A small multi-label audio tagger, trained from scratch.
Model: log mel input, arch vit, activation gelu, moe top_k, num experts 8.
Training: muon at rate 0.023, 2800 steps.
Data: trained on single notes of musical instruments (NSynth), 184686 training examples, 1.0 epochs.
Rows from block 4, named by matrix and row number. Rows with one number belong to one attention dimension. Each number is 128 + 32 x the weight over its row's rms, rounded and kept within 0 to 255. All counts start at 0. After the name is the row's rms in percent of the matrix's.
# v: attention value (model.blocks.4.attn.v.weight, 192x192), inputs 128-191
# proj: attention output (model.blocks.4.attn.proj.weight, 192x192, transposed), outputs 128-191
v.48 089 [156  96 176  86 134 179  56 180 148  75 112  88 184 114 146 122 161 134 104 135  84 152  61 116 158 153 130 177 126 153  99 122 115 139 137 113 142 200 118  71 191  84 131 124  54 100 141 110 153  68  94 168 123  90 117  83 111  99 130 148 146 125 109 160]
v.49 111 [125 123 136 153 174 133 159 119 120 204 163  70  85 192  89  93 180 109  88 110  63  96 185 117 136 153 152 177  73  91 143 128  91 142 144 139 162 127 130 126 112 157 163 112 116 138 116 146 153 115 179  97 128 112  86 119 122 171 150 125 163 114 183  84]
v.50 097 [156  88 165 102 133 117 103 115 133 131 153  94 121 134 171 119 100  61  58 138 126 157  66  75 130  91 138 174 105 132  64 137  90 108  87 143  75 126  83 142 107  96  96 131 103  90 125 119  92  82  92  75 144 172 144  86 108 133 130 110 114 118 134 131]
v.51 103 [107 116 110 138  96 173 192 169 158 118 130 186 120  56 120 126 165 136  91 122 133 170 126 121 171  90 145 145 153  54 133 107 119 116 112 137 127 136 124 161  84 107 197 105 154 124  99 130 108 140  93 135  90  93 112 156  91 138 144 132  95 122 146 202]
v.52 097 [139 120 121 145 173 179 163 115 161 167 141 117  48  82 163  94  93 134 115 146  77 110 157 133  89 104  59 179 178 100 129  76 124 141 142 112 187  76 171  65 155 123 135  60 128 156 155  88 115 116  93 104 186 124  82 129 133 140 144 149 151 160  83 147]
v.53 114 [186 138 163 164 106  80 141  77  87 101 191 128  79 150 165 135 145  73 132 177 168 193 146  78 125 109 124 117 123  82 160 145 121 165  72  75  96 110 133 148  94 168 104 104  99 124  98 108 155  38 127 111 115 126  88 180 106 142 119 126  93 144 157 172]
v.54 096 [107 103 186  45 168 140  87 120 167 117 160  96 158  81 139 121 197 131  84 104 105 134 123 174 124 123  85 118 144 116 150 149 139 165 100 156  94 128 128  97 140 103 123 149  92 155 104 139 138  77 106 101 161 250  70 116  75 129 167 119 154 126 148 143]
v.55 106 [ 80 112 136 144  96 113  84 159 169 175  91 162 119 111 143 108 100 104 114 112 108 114   1 109 145 147 163 117 101 115 146 100 163 178  98 111 117 172  89 132 157 119 186 108 133 193 157 145 101  89  96  92 125 145 122  74 109  92 118  83  97  88 108 187]
v.56 098 [167 114 195 118 108 164 130 142 120 141 154 155 102 117 161 121 167 136 126 170 118  62  94 158 118 143 157 120 126 116 130 134 141 136  70 151 165 183 118 116  81 149  99 145 174 166 174 122 115 116 146 112 116  87 110 132 162 112 165 126  80  87 135  81]
v.57 100 [114 101 108 116 102 144 117 105 180 146 150 137 156 103 185 148 145 100  78 148 161 119 119 145 151 104 134 149 101 112  58 114 145  69  86 127  83 119 101 146 150 194 132 153  91 119 139 101 176 190 153 107 145  90  77 156 208 164  65  95  68 140 161 130]
v.58 099 [115 158 123 143 104 175 146 137 138 101 103  83  40 177 146 174 155 162 171 107 138 110 162 133 137  99  97 166 189 173 106  90 134 150  64 116 135 135 209  97 116 137 116  73 163 122 144 125 121 119 127  94 139 131 109 115  69 119 136 130 111  61 100 186]
v.59 105 [186 156 142 136 131 140 177 130 121 145 153 121 200 168 109 136 119 115  78 173 101 133 136 111  96 129 148 172 108 114 118 189 166 121  87 100 113 187 137 121 152 102  97 107  97 156 211 153 117 126 107 140 191 142 232 185 123  84 163 121 136 123 136 145]
v.60 101 [166 137 105 124 162  60  68 133 135 187  84 138  86 126 135 165 134  88 152 161 136 151 135 110 150 184  73  86 163 133 178 128 167  89 110 171 131 104 133  86  58  99 137 197 146 155 172 134 105 173 132 154 103 161 149  57 129 111 133 163 110 160 129 191]
v.61 105 [133 137 103 103 134 143 107 105  85 131  85 133 133 142 132 125 126  95 158 132 172 115 100 169 162 154 181 147  93 160 150  88 161 156 126  78  88 189 123 186 101 200  96 158  72 175 114 163 128 126 123 126 117 146 146 150 124  49 168 174  46 144 145 173]
v.62 102 [160 176 186 155 169 124 151 115 128 132 117 114  99 120 171  71 157  29  96 130 120 123  88 152 194 162 127 101 114 131 150 152 109  80 146 224 165 155 103  65  51 149 184 127 132  97 149 144 127 151 170 115 159  89  91 102 141 133 139 112 136 178 132 140]
v.63 098 [162 198 158 153 127 170 146 139 106 103 159  70 156 100 135  43 113 138 141 148  82  94 137  87 122 127 121 129 134 170 132 183 128 156 204 204 159 167 146 126 107 106  87 113 120  79 168 157  78  93 162 130 114 162  85 133  88  93 150 150 159 154 157 153]
v.64 096 [143 114 181 105 135 101 106 108 103 134 129 115 108  97 156  77 101 157  91 122 162 203 171  81 187 175 162 139 164 162 128 120  84 128 123  88 123 170  90 156 159 188  75 129 102 161 129  64 155 115 163 158 135 100 126  85 193 104 208 112 174 149 126 111]
v.65 106 [132 159 121 114  71  87  92 133 120 141 116 127  80 119  91 112 132 130  90 150 105 101 148  85 145  76  40 133  52 148 184  90 121 116 105 105 146 116 176 143 155 138 146 148 128 150 115 118 193 151 119  97 124  93 194  67 131 135  59 154 118 141  76 154]
v.66 098 [132 160 156  87 217 127 108 155 171 104 176  63 129 114 157 115 130 153 147 144 151 121 119 150 177  87 138 138 155 158 128 143 140 112  98 159  75 118 135 142 161 122  92 114  97 107 149 126 153 132 124 106 117 119 196 134 128 171 132 101 137 119 208 102]
v.67 104 [174 103 155 112 167 129 164 154  78 127 101 200 180  80 143 150 168 135 103 105  48 120  97 137 133  85 126 142 134 131 148 148 150 113 110 151 145 143 205  82 106 147 154 171 169 133 129  87  95 133 150 154 113  79  70 155  75 131 142 149 116  89 148 128]
v.68 106 [148 153 104 132 160 186 154 165 106 163 135 112 168 127 150  85 117 145 145 112 220 150 171 103 140 136  88 165 119 107 108 132 170 153 119 132 113 123  43  41 151 179 111  50 166 137 142  96 138 144 130 148 128 131  88 146  84 133 156 150 152 127 161  72]
v.69 100 [102 129 165 139  97  93 114 162 124 124 190  46  79 140 110 143 173 126 105 130 114 119 132 143 142 121  91 140 132 115 152 120 141 209 152 129 196 118 190  56  60 113 164 101 138  57 122  97 187 105 131 105 183 169 183 152 152 102 165 115 141 198  56 141]
v.70 099 [152 113 140  89 173 102 145 149 150  99  65 103 111 120 130 130 151 150  87 180  96 144 102 179 104 117  84 117 106 154 156 119 162 149 159 111 154 158 144 136 151 168 101 161 140 118 128  93  81 127 143 161 118  67 102 134 132 169 103 134  95 171  78 122]
v.71 107 [ 75 142 118 156  98 156 159 140  94 147 121 118 135  92 161 127  93 114 111 120 133 137  51  90 171 144 186 117 123  93 123 117 102 143 115 165  57 138 125  63 150 141 153 170  75 130  58  86  95 111 133 180 167 120 162 122  99 112 114  59 129  94  65 158]
v.72 091 [ 96 161 231 125  80 131 122  99 103 154 161 143 123 131 168 135 124  70 126 101 145 168 133 118 109  89  72 163 162 112 157  79  61 162 118 140 122  88 102 131  90 122 134 131 213  77 134 139 158 111  84  75 135  71 198 171 123  65 143 123 191 155 138 127]
v.73 097 [ 75  89 102 179 178 173 152 168 130  86 130 105 129 100 172 121 137 102 111 136 106 153 132 131  66 122 128 142 141 132  98 155 161 119 163  90 132  95  98 207 184 116 123  98 143 166 102 155 115 142 179 134  58  92 106  94 136 117 133 137  99 146 179 134]
v.74 106 [137 194 112 137 111 106  98 171 116 128 106 145 148 109 171  77 143 126 106 150  72 152 165 188 164 125 100 191  79  82  55  86 163  95 119 176 114 156 113 158 141 137 154 116 125 124 142  65 113 144 154 155  76 211 140 167 165 120 126 134 157 117  99  78]
v.75 095 [188  82 140 131 110 154 134  81 142  38 107 123  90 150 150 156 127 134  67 103 147 107 126  89  92 136 157 103 133 110 162 110  98 169 128 142 100 129  57 171 138 123 142  82 102 130 120 136 164 159 139 134 158 103 136 141 142 130 148 129  52  74 118  85]
v.76 096 [134  96 132  75 108 103 140  40 157 102 188 151 134 200 106 148 100 162 119 102 176 221 131 142  89 142 147 136 118  88 101 109 140 127 189  82 116 197 142 115 147 180 193 122  90 115 175 114 140 106 127 137 105 175 103 123 182 132 138 138 108 231 127  94]
v.77 102 [183 130 138  99 161 166 162 221 115 106 138 138 113 109 146  40  68 108  89 112  82 145  95 139 164  96 117 169 124 133 104 140 147 106  95  81 128 151 122 107 144 126 153 101 132 178 117 127  99 167  88 113 156 132 188 125 130 145 158 169 187  90 231 103]
v.78 092 [151 126 129 139 116 135 167  86 109 100 150 173 104 138 101 119 118 108 115 155 160 151 151 164 104 113 142 164 124  53 105  88  91 176 181 179 161 105 146 188 138 158  41 134 123 104 135 112 133 137 175 137  80 130 112  84  99 160 128 131 136 166 127 103]
v.79 093 [ 90 162 134 111 100 125  92 150 147 190 129 159 149 162 122 164 134 117  72 144 162 138 115 171 119 101 148 107 122  80 142 156 118 171 133  69 100 216 204 108 115 157  94 163 146 140  99 113  85  71 149 132 132 141 165 113 114 166 115 109  97  76 108 104]
v.80 107 [147 191 116 174  74 186 131 152  97 110 156 169 120 190  63 118 133 160 137 136 156 141 109 152 101 164  95 107 120 105 133 153 136  86 183 150 174 114 159 155  95  84 172 144 151 191 154 159  89 102 156  86 105 103  83 151 120 102 138  95 146 121 127 165]
v.81 095 [157 143 143 126 131 102 144 153 164 163 176 106 142 121 114 170 128 136 133 120 110 142 126 157  55  73 105  94 133 133 172 135 136 112  74 102 115 142 146 121  92 151 146 156 139 131 169 134 138  97  86 126 180  78  21 134 115 167 144  84 137 113 144 112]
v.82 101 [184 106 161 175  71 149 131 125 113  66 121 167 144 110 191  63  82 105 165 109 148 171  74 141 171 114 132 198 145 123  95 118 207 113 120 123 109  74 142  91 115 126  86 156 160 100 160 117 140 165 105 130 176  98 133 158  86 147 112 123 182 186 141 142]
v.83 109 [151 163 100 149 148 149 134 127 162 114 137 141 110 130  56 115  90 101 126  70 116 104  96 163 146 208 136 154  78 108  99  96 170 124 114 115  67  88 137 114 158  82 140 129 182 132 101  95 138  98  67 147 150 138 146 171 125 160  98  67 120 103  86 121]
v.84 093 [ 61 134 148 160 126 122  93 139 147  63 155 134 114 108  57 179 108 130 112  56  85  98  67 145 131 136 131 137 188 123 175 102  64 156 149 193 146 123 113 141 160 134  98 148 128 125 108 171 166 149  82 241 134 101  85 107 101 123 133 144 168 124  75 155]
v.85 094 [166 177 181 126  63  74 114 116 126 148 157 115 123 158 132 135  89 164 144 203 142 116 105 143 111 103 124 161  98 157  90 117 150 180 116 150 103 149  95 115 145 154 135 100 128 129 125 103 147 131 177  87  93 115 141  77  78 101  96 121 173 159  76 122]
v.86 103 [135 109 123 195 108 114  47  82  61  76 101 150 125 124 143 187 107  95 162 172 100 163 112 115 118 127 118 115  93 163 113 110 107 136 172 117 147 117 110 160  87 149 100  84 173  72 118 137 117  76 169 149  95  96  91 109 123 166 101  64  96  73 150 119]
v.87 100 [119 124  89 163  87  51 110  90 119 134 172 110  95 138  33 200 145 103 115  72  89 114 173 157 126  83 160 127 101 119 132 198  93  71 104 124 106 107 104  77 168  74 126 149 182  93  87  90 125  94 161 111 137 143 114 123 124 116 139 111 110 128 149 110]
v.88 097 [104  65 132  94 169 116 101 154 133 105 155 139 163  92 146 116  93  68 144  95 144  92 157 163 142 103 138 131 116 133 131 130 132 132 142 103 165 155  83 101 135 133 142 102  90 145 128 154 116 109 129 145 105 144  51  74 157 154 119  63 143  92 132 117]
v.89 095 [ 83 123  85 105  84 140  73  91  97 130 154 136 104 134 166 117 129 127 112 104 119 161 128 149 183  96 125  90  79  63 115 128  90 178  98 135 144 111  98 127  76 147 123 122 105 122 122  98  87 111 144 116 121  89 151 149 115 125 143 121 154  54 168 119]
v.90 107 [ 94 162 189 131 119 134 142 140 123 150 145 119 123 149 167 165 168 178 142 104  91 123 110  85  86 157 136 139  96 106 101 155 127 170 148 187  92 122 147 108 116  66 171 164 206 119 130 118 158 140 130 105 144 115  88 113 161 149 110 130  94 159  92 138]
v.91 096 [102 127 164 148  79 133 165 157 184 162 179  93 201 121  96  82  59  96 138 139 163 119 175 124 160 122 118  81 117 120 163 110  79 135 142  93 127 112 141 132 135 165 105 101 129 137 176 149 163 112 139  81  89 155  82  96  98 146  75 146 161 185 153  95]
v.92 099 [174 154 133 117 152 116 149 192 148 138 142 151 133 159 129 106 116 128 150 105 133 142 171 150 128 118 136 149 119  98 152 112  88 160 175 129 155 113 114 189 162  89 187 150 144  98  92 130 122 120 132 103 126 148 106 134 140  82 159 130 177  82 156 137]
v.93 098 [ 44 182 133  81 123 131 156 169 160 144 147  37 119 142  89 126 153  41 114 139 144  98 145  99 148 140 141 126 143 173  99 105 118 144 167 118 127  95 120 179 182 114  49  65 120 169 122 154 132 131 101 169 131 218 141  97  60  97 106 124 138 141 164 136]
v.94 103 [ 82 159 134  80 147 122 110 116 117 130 120 135 145 125  64 133  97 107 168 139 150 176 143 123 115 132  90 144 162 113 128  95 107 120  88 131  96 142 164 102 128 103  38 138 151 101  72 133 144 130 140 121 166 124  54 141 148 170 126  79 105 200 172 140]
v.95 103 [126 120 146 128 118 100 103 134 141 139  95 125 151 112 131  69  50 131 129 151 195 154 134 127 169  82 131 107 184 129 147  86 129 130 147 124 176 137  69 104  79 164 191 128  90 157 132 123  78 152 113  81 216 181 105 139 150 136 145  92 100 120 156  62]
v.96 094 [ 98 151  96 135 106 136 197 135 157 129 124 131 149 108 167 148 124  98 101 122 131 163 171 147 197 103 100 147 158 136 107  56  55 146 128 161 116 197 103 169 108 100 118 142 181 130 144 101 158 136 138 128 141 108  77 130  97 154 167  59  93 137 169 104]
v.97 096 [182 120 202  97 106 121 125 145 172 195 134 114 115 128 154 134 110 201  73 155 151 151 151 174 102 155 113 160  81 170 147  55 183 126 131 113  98 108 179 147 110 143 107 134 132 125 132 155 100  99 132 123 163 124 120 131 140 105 165 130 152 155 114 164]
v.98 107 [173 164 125  87 114  87 167 104 134 128 137 148 182 146 116 135  94 121 104 171 107 134 112 143  72 125  71  95 178 143 141 139 160 124 138 137 146 105  99  92 127 151 119 101 170 104 126 114 168  93 174 122 150 118 131 140 152 103 107  89 109 132 119  90]
v.99 093 [165 136 113 177  59 143 138 160 106  95 114  90 102 138 151 144  87 197  73 127 153 153 104 112 115 141  83 155 151  70 136  53 128  66 106 179 114  94 129  88  73 135 205 122 146 148 187 122 106 160 157 120  99 176  72 117 169 185 106 132 131 139 126 146]
proj.48 087 [118 127 180 109 168 105 159 146 140  96  69 147 155  98 114 139  69  52 133  85 111 115 211 144  92 130  45 103  93 116 116 154 153  62 125 120 111  96  98 122 114 123  99 106 157 163 128 151 169 140  64 118 144 127 154 130 151 125 137  36 174  85 128  69]
proj.49 109 [126 117 197  94 177 143 132 147 116 168 105 113  90 130 149 107 133 145 133 154 198 152  47 150  99 142  95 152 149 138 130 157 142  77 133  91 129  77 172 153 138  79  63 119 127 137  93 166 125 194 132  95  86 132 151 131 107 153  92 187 144 104 117 160]
proj.50 095 [114  97 129  86 147  77 124 123 147 105 149 133  78  56 125 117 118 208 129 107 109  50 124 150 112 173 105 135 137  96 134 153 138 107 130 148 163  72 146 141 155  62 143 148 145 116 149  98 123 120 134 129 123  96 158 163 189  72 157 174 110 102  94 119]
proj.51 097 [139 121 126 115  77 139 129  79 159 107 124 109 126 192 146  82 116 121 119 182 134 178 144 147  99 101 140  78 135 148  92 150 100 155 116 122  95 103 142  45  82 157 113 119 139 148 127 102 119 155 111 110 107 139 101 137 119 101  70 149 147  60 155  84]
proj.52 096 [ 98 155 104  82 138 119  92 132 169  80 158 118 184 217 102 179 125 113 132 148 154 164  17  97 131 122 119 166 113 176 154 127 116 136 152 117 177 146 130 164 114 100 132 174 150 118 109 134  81 116 142 143 145  87 147 136 142 180 156 120  83 117 130  69]
proj.53 108 [147 139 144  67 155 132 126  88 130 123 135 188 117 104 149  96 125 202 165 144 165 112 124 140 105 111 116 201 129 183 181 117 132 108 154 135 206 107 122  45  82 105 123 143 140 175 134 107 139 155 172 173  85  83 102 165 151 160 137 184 137  94 111 118]
proj.54 093 [121 110 121  98 130 153  93 121 150 141 133 125 110  86 138 124 174 123 126 149 100 140  88 119 122  53  87 115  90 101 147 168 104 147 123 125 140 102 177  88 104 142 103 196 144 127  71 107 153 145 120 135 139 128 168 153 129 119 102  86 135 133 103 153]
proj.55 111 [156 148 138 119  76 132 137 156 125  83 157 157 142  97 113 163 189 127 154 132 146 109 158 119 106 110 148 117 163 147  84 153 132 115 146 104 178 101 101 100 151 133 127 158 139 140  85 118 151 150 115 209 162  97 133 117 118 124 153 153 191 147 135  56]
proj.56 099 [154  97 131 120 122  93  83 162 142 131 108  54 206 121 103  99 142 142 118 112  89 168 103 101 137  55 135 112 222 114 140 133 144 153 131 124 187 142  95 147 113 122 132 196 200 130 156  83 158 142 140 135 117 170 122 133 164 154 150 174 188 115  83 163]
proj.57 097 [129 161 139 138 107 131  98 101 178 120  95 138 154 154 129 134 160 179 101 147  73 133 118 140 115  91 125 203 152 197 157  67 199 157 148 109 135  88  76 146  80  57 144 159 148 114 139 105  45 115 148 145 109 148 133 146  49 145 119 155 156 100  94  90]
proj.58 095 [136  75 104 122  86 204 118  54 108 154 159 133 145 101 117 123  89  93 109 110 139 113 178 104  83 136  89 125  93 131  96 141 135 166 148 131 146 147 123  85  93 150 182 113 120 126 128 104  76  89 110  78  79 118 142 141 114 147 152 160 145 205 129 129]
proj.59 101 [ 85 149 100 156 100 102  92 140 103 105 165 122 121  89 123 112  27 120 155 122 204  96  70 109 215 154 181 202 105 131 153 163 161 135  82 138 143 106  75 161 154 190 118 134 135 177 118  75 171  94 116 118 192 129 112 140 121 129 111 113 102 144 162 130]
proj.60 099 [178 125 147  95 159 116 108 132 155 147 152 128 169 161  76 117 117 115 144 104  88  94 124 119  64 112 140 135  93 136  93  68  73 128 119 151 152 132 103 105 147 155 112  63 107  79  87 121 128 120 137 196  98 144 158 180 190 120 187 164 138 129  92 168]
proj.61 100 [ 77 141  82 109 107 114  92 146 112 119  61 152 206 104 132 135 178 109 111 162 104  80  79 139 144 124  66  96 155 147 104 103 148 177 121 197 132 160 191 118 133 115 132 120  98 171 114 130  78 153  83 142 173  58 160 116  93 133 127  50 169 119 108 126]
proj.62 097 [117  96 133 111 165 125 170 178 147 203 191  83 105 149 127 160 138 174 213 125 106  86  93 134  97 180  59 162 128 141 157 143 140 104 142 125 122 127 111 128 152  49 107 105 180 120 134 143 119 115 166 117 109 125 131  64 165 166  97 122 123 143 105 111]
proj.63 093 [160  95 126 142 147 122 110 146 163 137  91 116 170 141 102 143 136  85 123  95 119 148 166 152  96 181 146 124 120  84 204 122 103 116  81 166 147 120  94 152 167 162 117 100 138 143 107 159 123 158 132 116 158 137  53 123  93 142 132 139 130  89  45 145]
proj.64 101 [142 164 190  86 101 119 128 124 120 201 112 147 122  99 111 194  87 157 142 118  96  66  71 137  70 150 159 101  90 126 100 138 175 146 136 170 124 178 130 166 125 166  85 118 155  96 157  91 135  93 111 141 129 132 124 129 121 115  80  68 136 117 138 131]
proj.65 114 [133 148 193 120 159 203 144 150 132 112 151 144 144 104 123 100  92 151 168 144 123 144 148 136 145  92 143 158 185 132 149 108 180 194 130 134 141  79  81 108  24 128 148 102 137 116 110 108 129 104 156  77 176 138  97 120 120  64 141 110 128 119 151  89]
proj.66 101 [113 114 137 138 167 141 149 175 130 105 189  82 143 114 132 171 156  70 141  96 148 105  70 169 139 135 129 168 115  77 117 123 177 129 126 125 133 114 180 116 101 144 135 136  99 103 161 150 103 156 132  96 149 178 148 138 145 126 170 136 104 136  70 117]
proj.67 100 [132 110 151 131 122 168  77 105 164 142  93  97 187 141 201 103 101 107 126 171 132 121 172 142 131 164  80 126 112 124 107 162  77 175 166 135 184 167  97 158 148 114 122 109 128 153 220 101 119 108 132 106 155 156 161  90 162 108 132 127 169 156 187 159]
proj.68 113 [118 126 148 103 110 136 118 123  69 102 102 155 103 189 118  95 184 129 136 111 153 156 133 154 110 149 158 113 159 111 144 158  92 133 108 116  99 185 166 179  67 140 169 132 122 131 122 100  98 139 160 109  95 125 131 139 129 174  75 103 151 137  90 130]
proj.69 108 [160 171 110 109 167 112 137 154 115 121 126 146 166 127 118 116 108 159 166 189 134  65 109 107 155  94 168 164 138 200 125 113 173 112  75  99  84 131 135 159 110 196 150 148 119 135 115 176 138 113 137 102 141 136 123  98 201 120 158 105 136 100 147 155]
proj.70 101 [117 135 159 139 170 207 199 178 112 157 151  99 147 135 183 103 121 115 117 195 154 133 143 143 146 140 107 128 109 135 120 169 100 179 130 142  90 124 120 148 117 139 146 125 136 170 142  97 119  53 106  68  73 143 178 154 164 114 159 122 229 146 136 116]
proj.71 114 [112 101 156 183 118 110 109 131 153 112 169 149 107 138  80 149 146 101 151 174 106 134 171 219  80 154  82 151 131 177 130 145 115 111 125  98 149 103 116 107 175 127 124 117 112  75 184 178 170 151 161 151 128  90 161 137 163 111 158 147 126 150 132 149]
proj.72 087 [162  69  89 108 153 159  73 120  41 113 138 116 123 142 147 136 144 115 164  94 126 124 147 120 165 155 108 122 109 121 146  83  76 133 105  95 136 165 148 129 109  84 160 102  82 133 140  85  76 146 132 139  89 157 143 153 195 171 125 130  91  74 159 168]
proj.73 098 [114 117  72 163  87 113 132 166 115 126 160 184 150 159 114  94  84 164 198 116 160  79 146 170 120 158 120 151 105 156 107  96 140  65 158 119 143 158 111 156 147 112 133 163 216  84 131 172 147 142  84  89 120 159 172  79 139 157 135 117 127 115 151 212]
proj.74 110 [178 159 144 126 167 142 226  93 147 133  93 162 150 130 136 117 145 139 125 100 137  85  98 139  67 154 180 182 128 115 106 208 172 135 123 110 159 170 116 121  50 156  87 180 109 117 140 171 113 148  96 111 152 157  74 113 158 123 112 138 111 140  91 168]
proj.75 104 [151 134 153 116 153 163 147 150 101 118 101  73 126 101 128 111 126  84 123 147 113 167 189 114 156 123 157  92 175 162 156 138 111 131  80 135 148 121 153  93 113 165 105  95 107 190 145 138  76 152 115 127 119 134  91  77 130 116  81 142 159 105 114 152]
proj.76 095 [ 44  96 138 134 143  79 161 171  80 217 156 147 165  89 162 163 146 123 128 111 122 103  95  99 122 124 111  77 178 164 136 123 107 140 106 137  80 126 132 106 131  97  92 143 124 158  94 136  91 156  86 110 104 161 110 148 121 126  93  95 107 119  96 125]
proj.77 107 [133 184  93 171 139 180 119 101 140 107 135  98 101 164 161  87 151 114  72 140 126 112  59 159 122 138  60 131 112 105 113 146 155 114 146 130 162 208 136 129  85 122 151 187 180  94 104  67  89 130 116 137  78 138 113 118 220 150 101 124 169 128 102 139]
proj.78 095 [173  91 105 105 138 195 141 133 116 168 181 114 130 165 122 153 213 142 157 138 117  80 185 111 159 171 134 121 139  95 168 162 136 132  72 119  77 116 105 172 167 158 156 133 113 144 148 152 162 152 122  99 186 181  97 144  85 124 150 101 172 145 132 117]
proj.79 103 [126 176 112  91 162  85 105 123 151  97 110 141 122 127 178 131  90 117  95 145 107 119 161 129 171 139 153 116 186 132 102 149 145 123 146  80 134 108 102 111 163 145 129  85 173 139 102 133 114  76 123 175  78 120 117  85 128  84 139 101 149 104 136  96]
proj.80 110 [170 128 150 152 108 106 107  56  93 131 137 120 103 161 119 181 141  91  39 151 122 169 101 137 125  99  92  79 134 194 157 132 116 133 169 113 103 164  38 138 119 124 121 140 161 126 133 123 177 157 133 140  85 123 105 144 127 134 134  92 163 101 150 111]
proj.81 099 [ 75 136 105 166  95 133 103 133 114 198 111 111 154 134 115 103 143 178 147  91 142 128 130 119 169 154 103 113 131 141 139 164 135 171 141 118 165 163  96 119 110 152  64 135 138  97 173 127  97 141 146 168 177 118 129 163 136  99 134 124 170 123  96  79]
proj.82 100 [ 95 104  79  95 122 126  87 131 191  69  87 113 106 171 100 116 113 148 124 202 142 115 129 152  58 164 149  95 113 139 171 158 132 112 141 112 146 136 164 151 133 103 150 118 124 100  94 124 133 143 115 176  88 150 136  70 105 103 137 137 144 121 114  88]
proj.83 110 [108 106 146  89 161 125 122  76  82 112 108 140 147 138 102  92 117 180 133 200  95 156 144 118 163 166 124 198  96 122  85 136 115 200 142  84 131  69 149 159 164  52  79 143 123 181 172 142 124 134 138 135 167 105 149 154 173 152 154 174  97 137 152 144]
proj.84 098 [125 146  91 146 136 122 124 124 152 142 156 134 164  87 124 109 123 106 153 137 136 166 186  99 154 100 122 112 123 153 119  82 125 123 159  84  66 139 179 161 142  78 130 134 127 200 141  79 208 133 131 111 119 117 152 114 131  93  88 106  57  97 177  65]
proj.85 099 [204 108 182 141 169 171 159 122 149 134  58 195 104 114 153 131 148 189  89  82 147 114 118 117 134 179 137  88 111 184 167 131 131 121  84 134  64 112 137 151 158  76 114 172 127 137 131 111  99 120 157  92 181  68 123  58 100 158 154 140 183 111 138  97]
proj.86 108 [ 97 159 124 111  79 143 146 110 107 154  68  70 154  93 128 145 167  79 135 130 137 130 137 135 132 200 129 114 210  90 170  79  99  75 114 108 101 163 102  76 117 165 193 155 115 161 163 105 184  98 127 126 142 127  75  97 114 153  96 120  99 117 119 123]
proj.87 102 [142 168 123 163 148 148  85 100 109 129 208  61 116 125 169 135  52 125 145 123  85 123 102 124 196  99 154 159 209 130 181 122 158 118 112 149 113 135 140 116 154 167  58 121 114 176 142 186 155 133  84 211 136 140  99 139 158 151 166 169  99 138 132 145]
proj.88 095 [131 103 107 146 155 139 130 157 140 107 122 176 149 148 158 151 182 107  94  35 131 178 188 145 132  97 126 168 120 105 104 138 151 160 150 164 156 109 118 154  91  60  96 108 119 139 214 107 137 132 149 133 134 114 101 166 167  89 142 101 125 125 132 111]
proj.89 102 [ 70 102 107  66 137 100 140 104 106 155 145 114 127 116  75 137 124  87 149  93 125 104 139 144 169 189 149 121 160 144 133 167 113 107 112  90 124 168  91 111 157 147 155 140 111  80 147 108 184 129 106 151 110 138  71 101 130  97  71 102 127 162 114 112]
proj.90 102 [110 113 149 178 164 125  81 154 197 146 137 117  97 133 153 138 135 122  90 196  68  89 160 105 161 112 143  96  94 204 149 125 163 141 180  59 132 130 142 129 115 166 147 144  81 150 138 150  89  89 140 117 111  87 173 177 165 161 143 106 107 167 129  78]
proj.91 098 [122 164 176 160 109 171 128 139 132 186 159 123 149 166 130 120 148 150 162 114 156 133 130 146 151 135 155 103 150 159  61 133 163 144 130 132 159 121 125 107 136 124 112 217 137 161 103 144  41 162 116  70 109  63 178 150 126 160 114 120 129  53 115  97]
proj.92 101 [ 81 115 111 159 136 125 144 119 133 134 182 130  29 176 122 120 183 106  95  76 162 120  76  79 137 164 113 114 143 128 100 135 115  79  80 177  78  95 129 157 168 118 121  88 110  90 126 133 167 179 123  78 124 112  98  98  93 119 133 117  76 186  91 124]
proj.93 099 [205 142 108 129 118  62 137  94 157  79 138  95 111 111  74 123 130 163 116  92 102 155 115 134  83 110 127 165 110 122 176 119 158  93  94 127 106 134 133 176  94  88 130 204 138 138 130 150 113 113 235  97 137  63 150  93  61 157 134 107 109 122  44 142]
proj.94 107 [115 167  99 152 153 177 153 136 101 123 130 124  99 162 110  81 139 139 168 100 106  59 146 107 203  82 135 172 119  96  91  93 199 105 118  45 162 129 206  88 140 141 107 140 161 141 137 113 115 168 184 164 143 162 151 176  88 170 137 136 133  63 161 105]
proj.95 112 [131 135  93 130 138 170 156 147  87 136  95 137  87 190 135 175 116 133 125 112 159 153 115 134 134 167  88  58 153 123 133 142 126 117 110 120 108 102 140 112 115 101 115 114 147 107 141 140  90 153 158 101  97 119  79 129 151 138  71  87 155 159 203  79]
proj.96 097 [ 66 100 174 159 116 135 142 100  85 151 134 145 132 173 125 145 127 194  86 169 139  94  99  43 150 210 168 122 105  88 122 184 140 108 131 114 133 222 151 148 148 145 151 115 176 131 139 146 106 115 130 180 199 174 149 166 112  84 122 147 150 125 145 161]
proj.97 090 [139 157 155 112 174 180  91 114 146  99 170 108 114 146 116  91 128 132 119 107 152 154 122 114 116 124 182  68 112  68 118 149  83  80 106  81 144  86 104 152 168 132 118 176 114 205 172 156 115 118  96 154  77 103 127 120  94 104  77 104 175 133 166  82]
proj.98 100 [144  99 164 109 116 120  72 178 156 150  77 150 124 182  79 139 153  93 112 104 139 145 130  67 200 151  85 112 159 120 150 118 135  91  63 143 118  99 171 172 158  93 131  71 110 166 141 130  77 146 131 133 118 103  78 105 105 109 174 139 114 129 150 127]
proj.99 095 [153 138 117 168 178 119 187 130 117 199 127 170 106 117 145 104 106 145  77 116 139 126 116 129 142  91 134  98 110  69 147 125 207 140  91  98 149  86 147 169 133  73  60 159 122 122 154 171  80  96 176 131 174 105 133 108 157  64 166 160 127 176 130 163]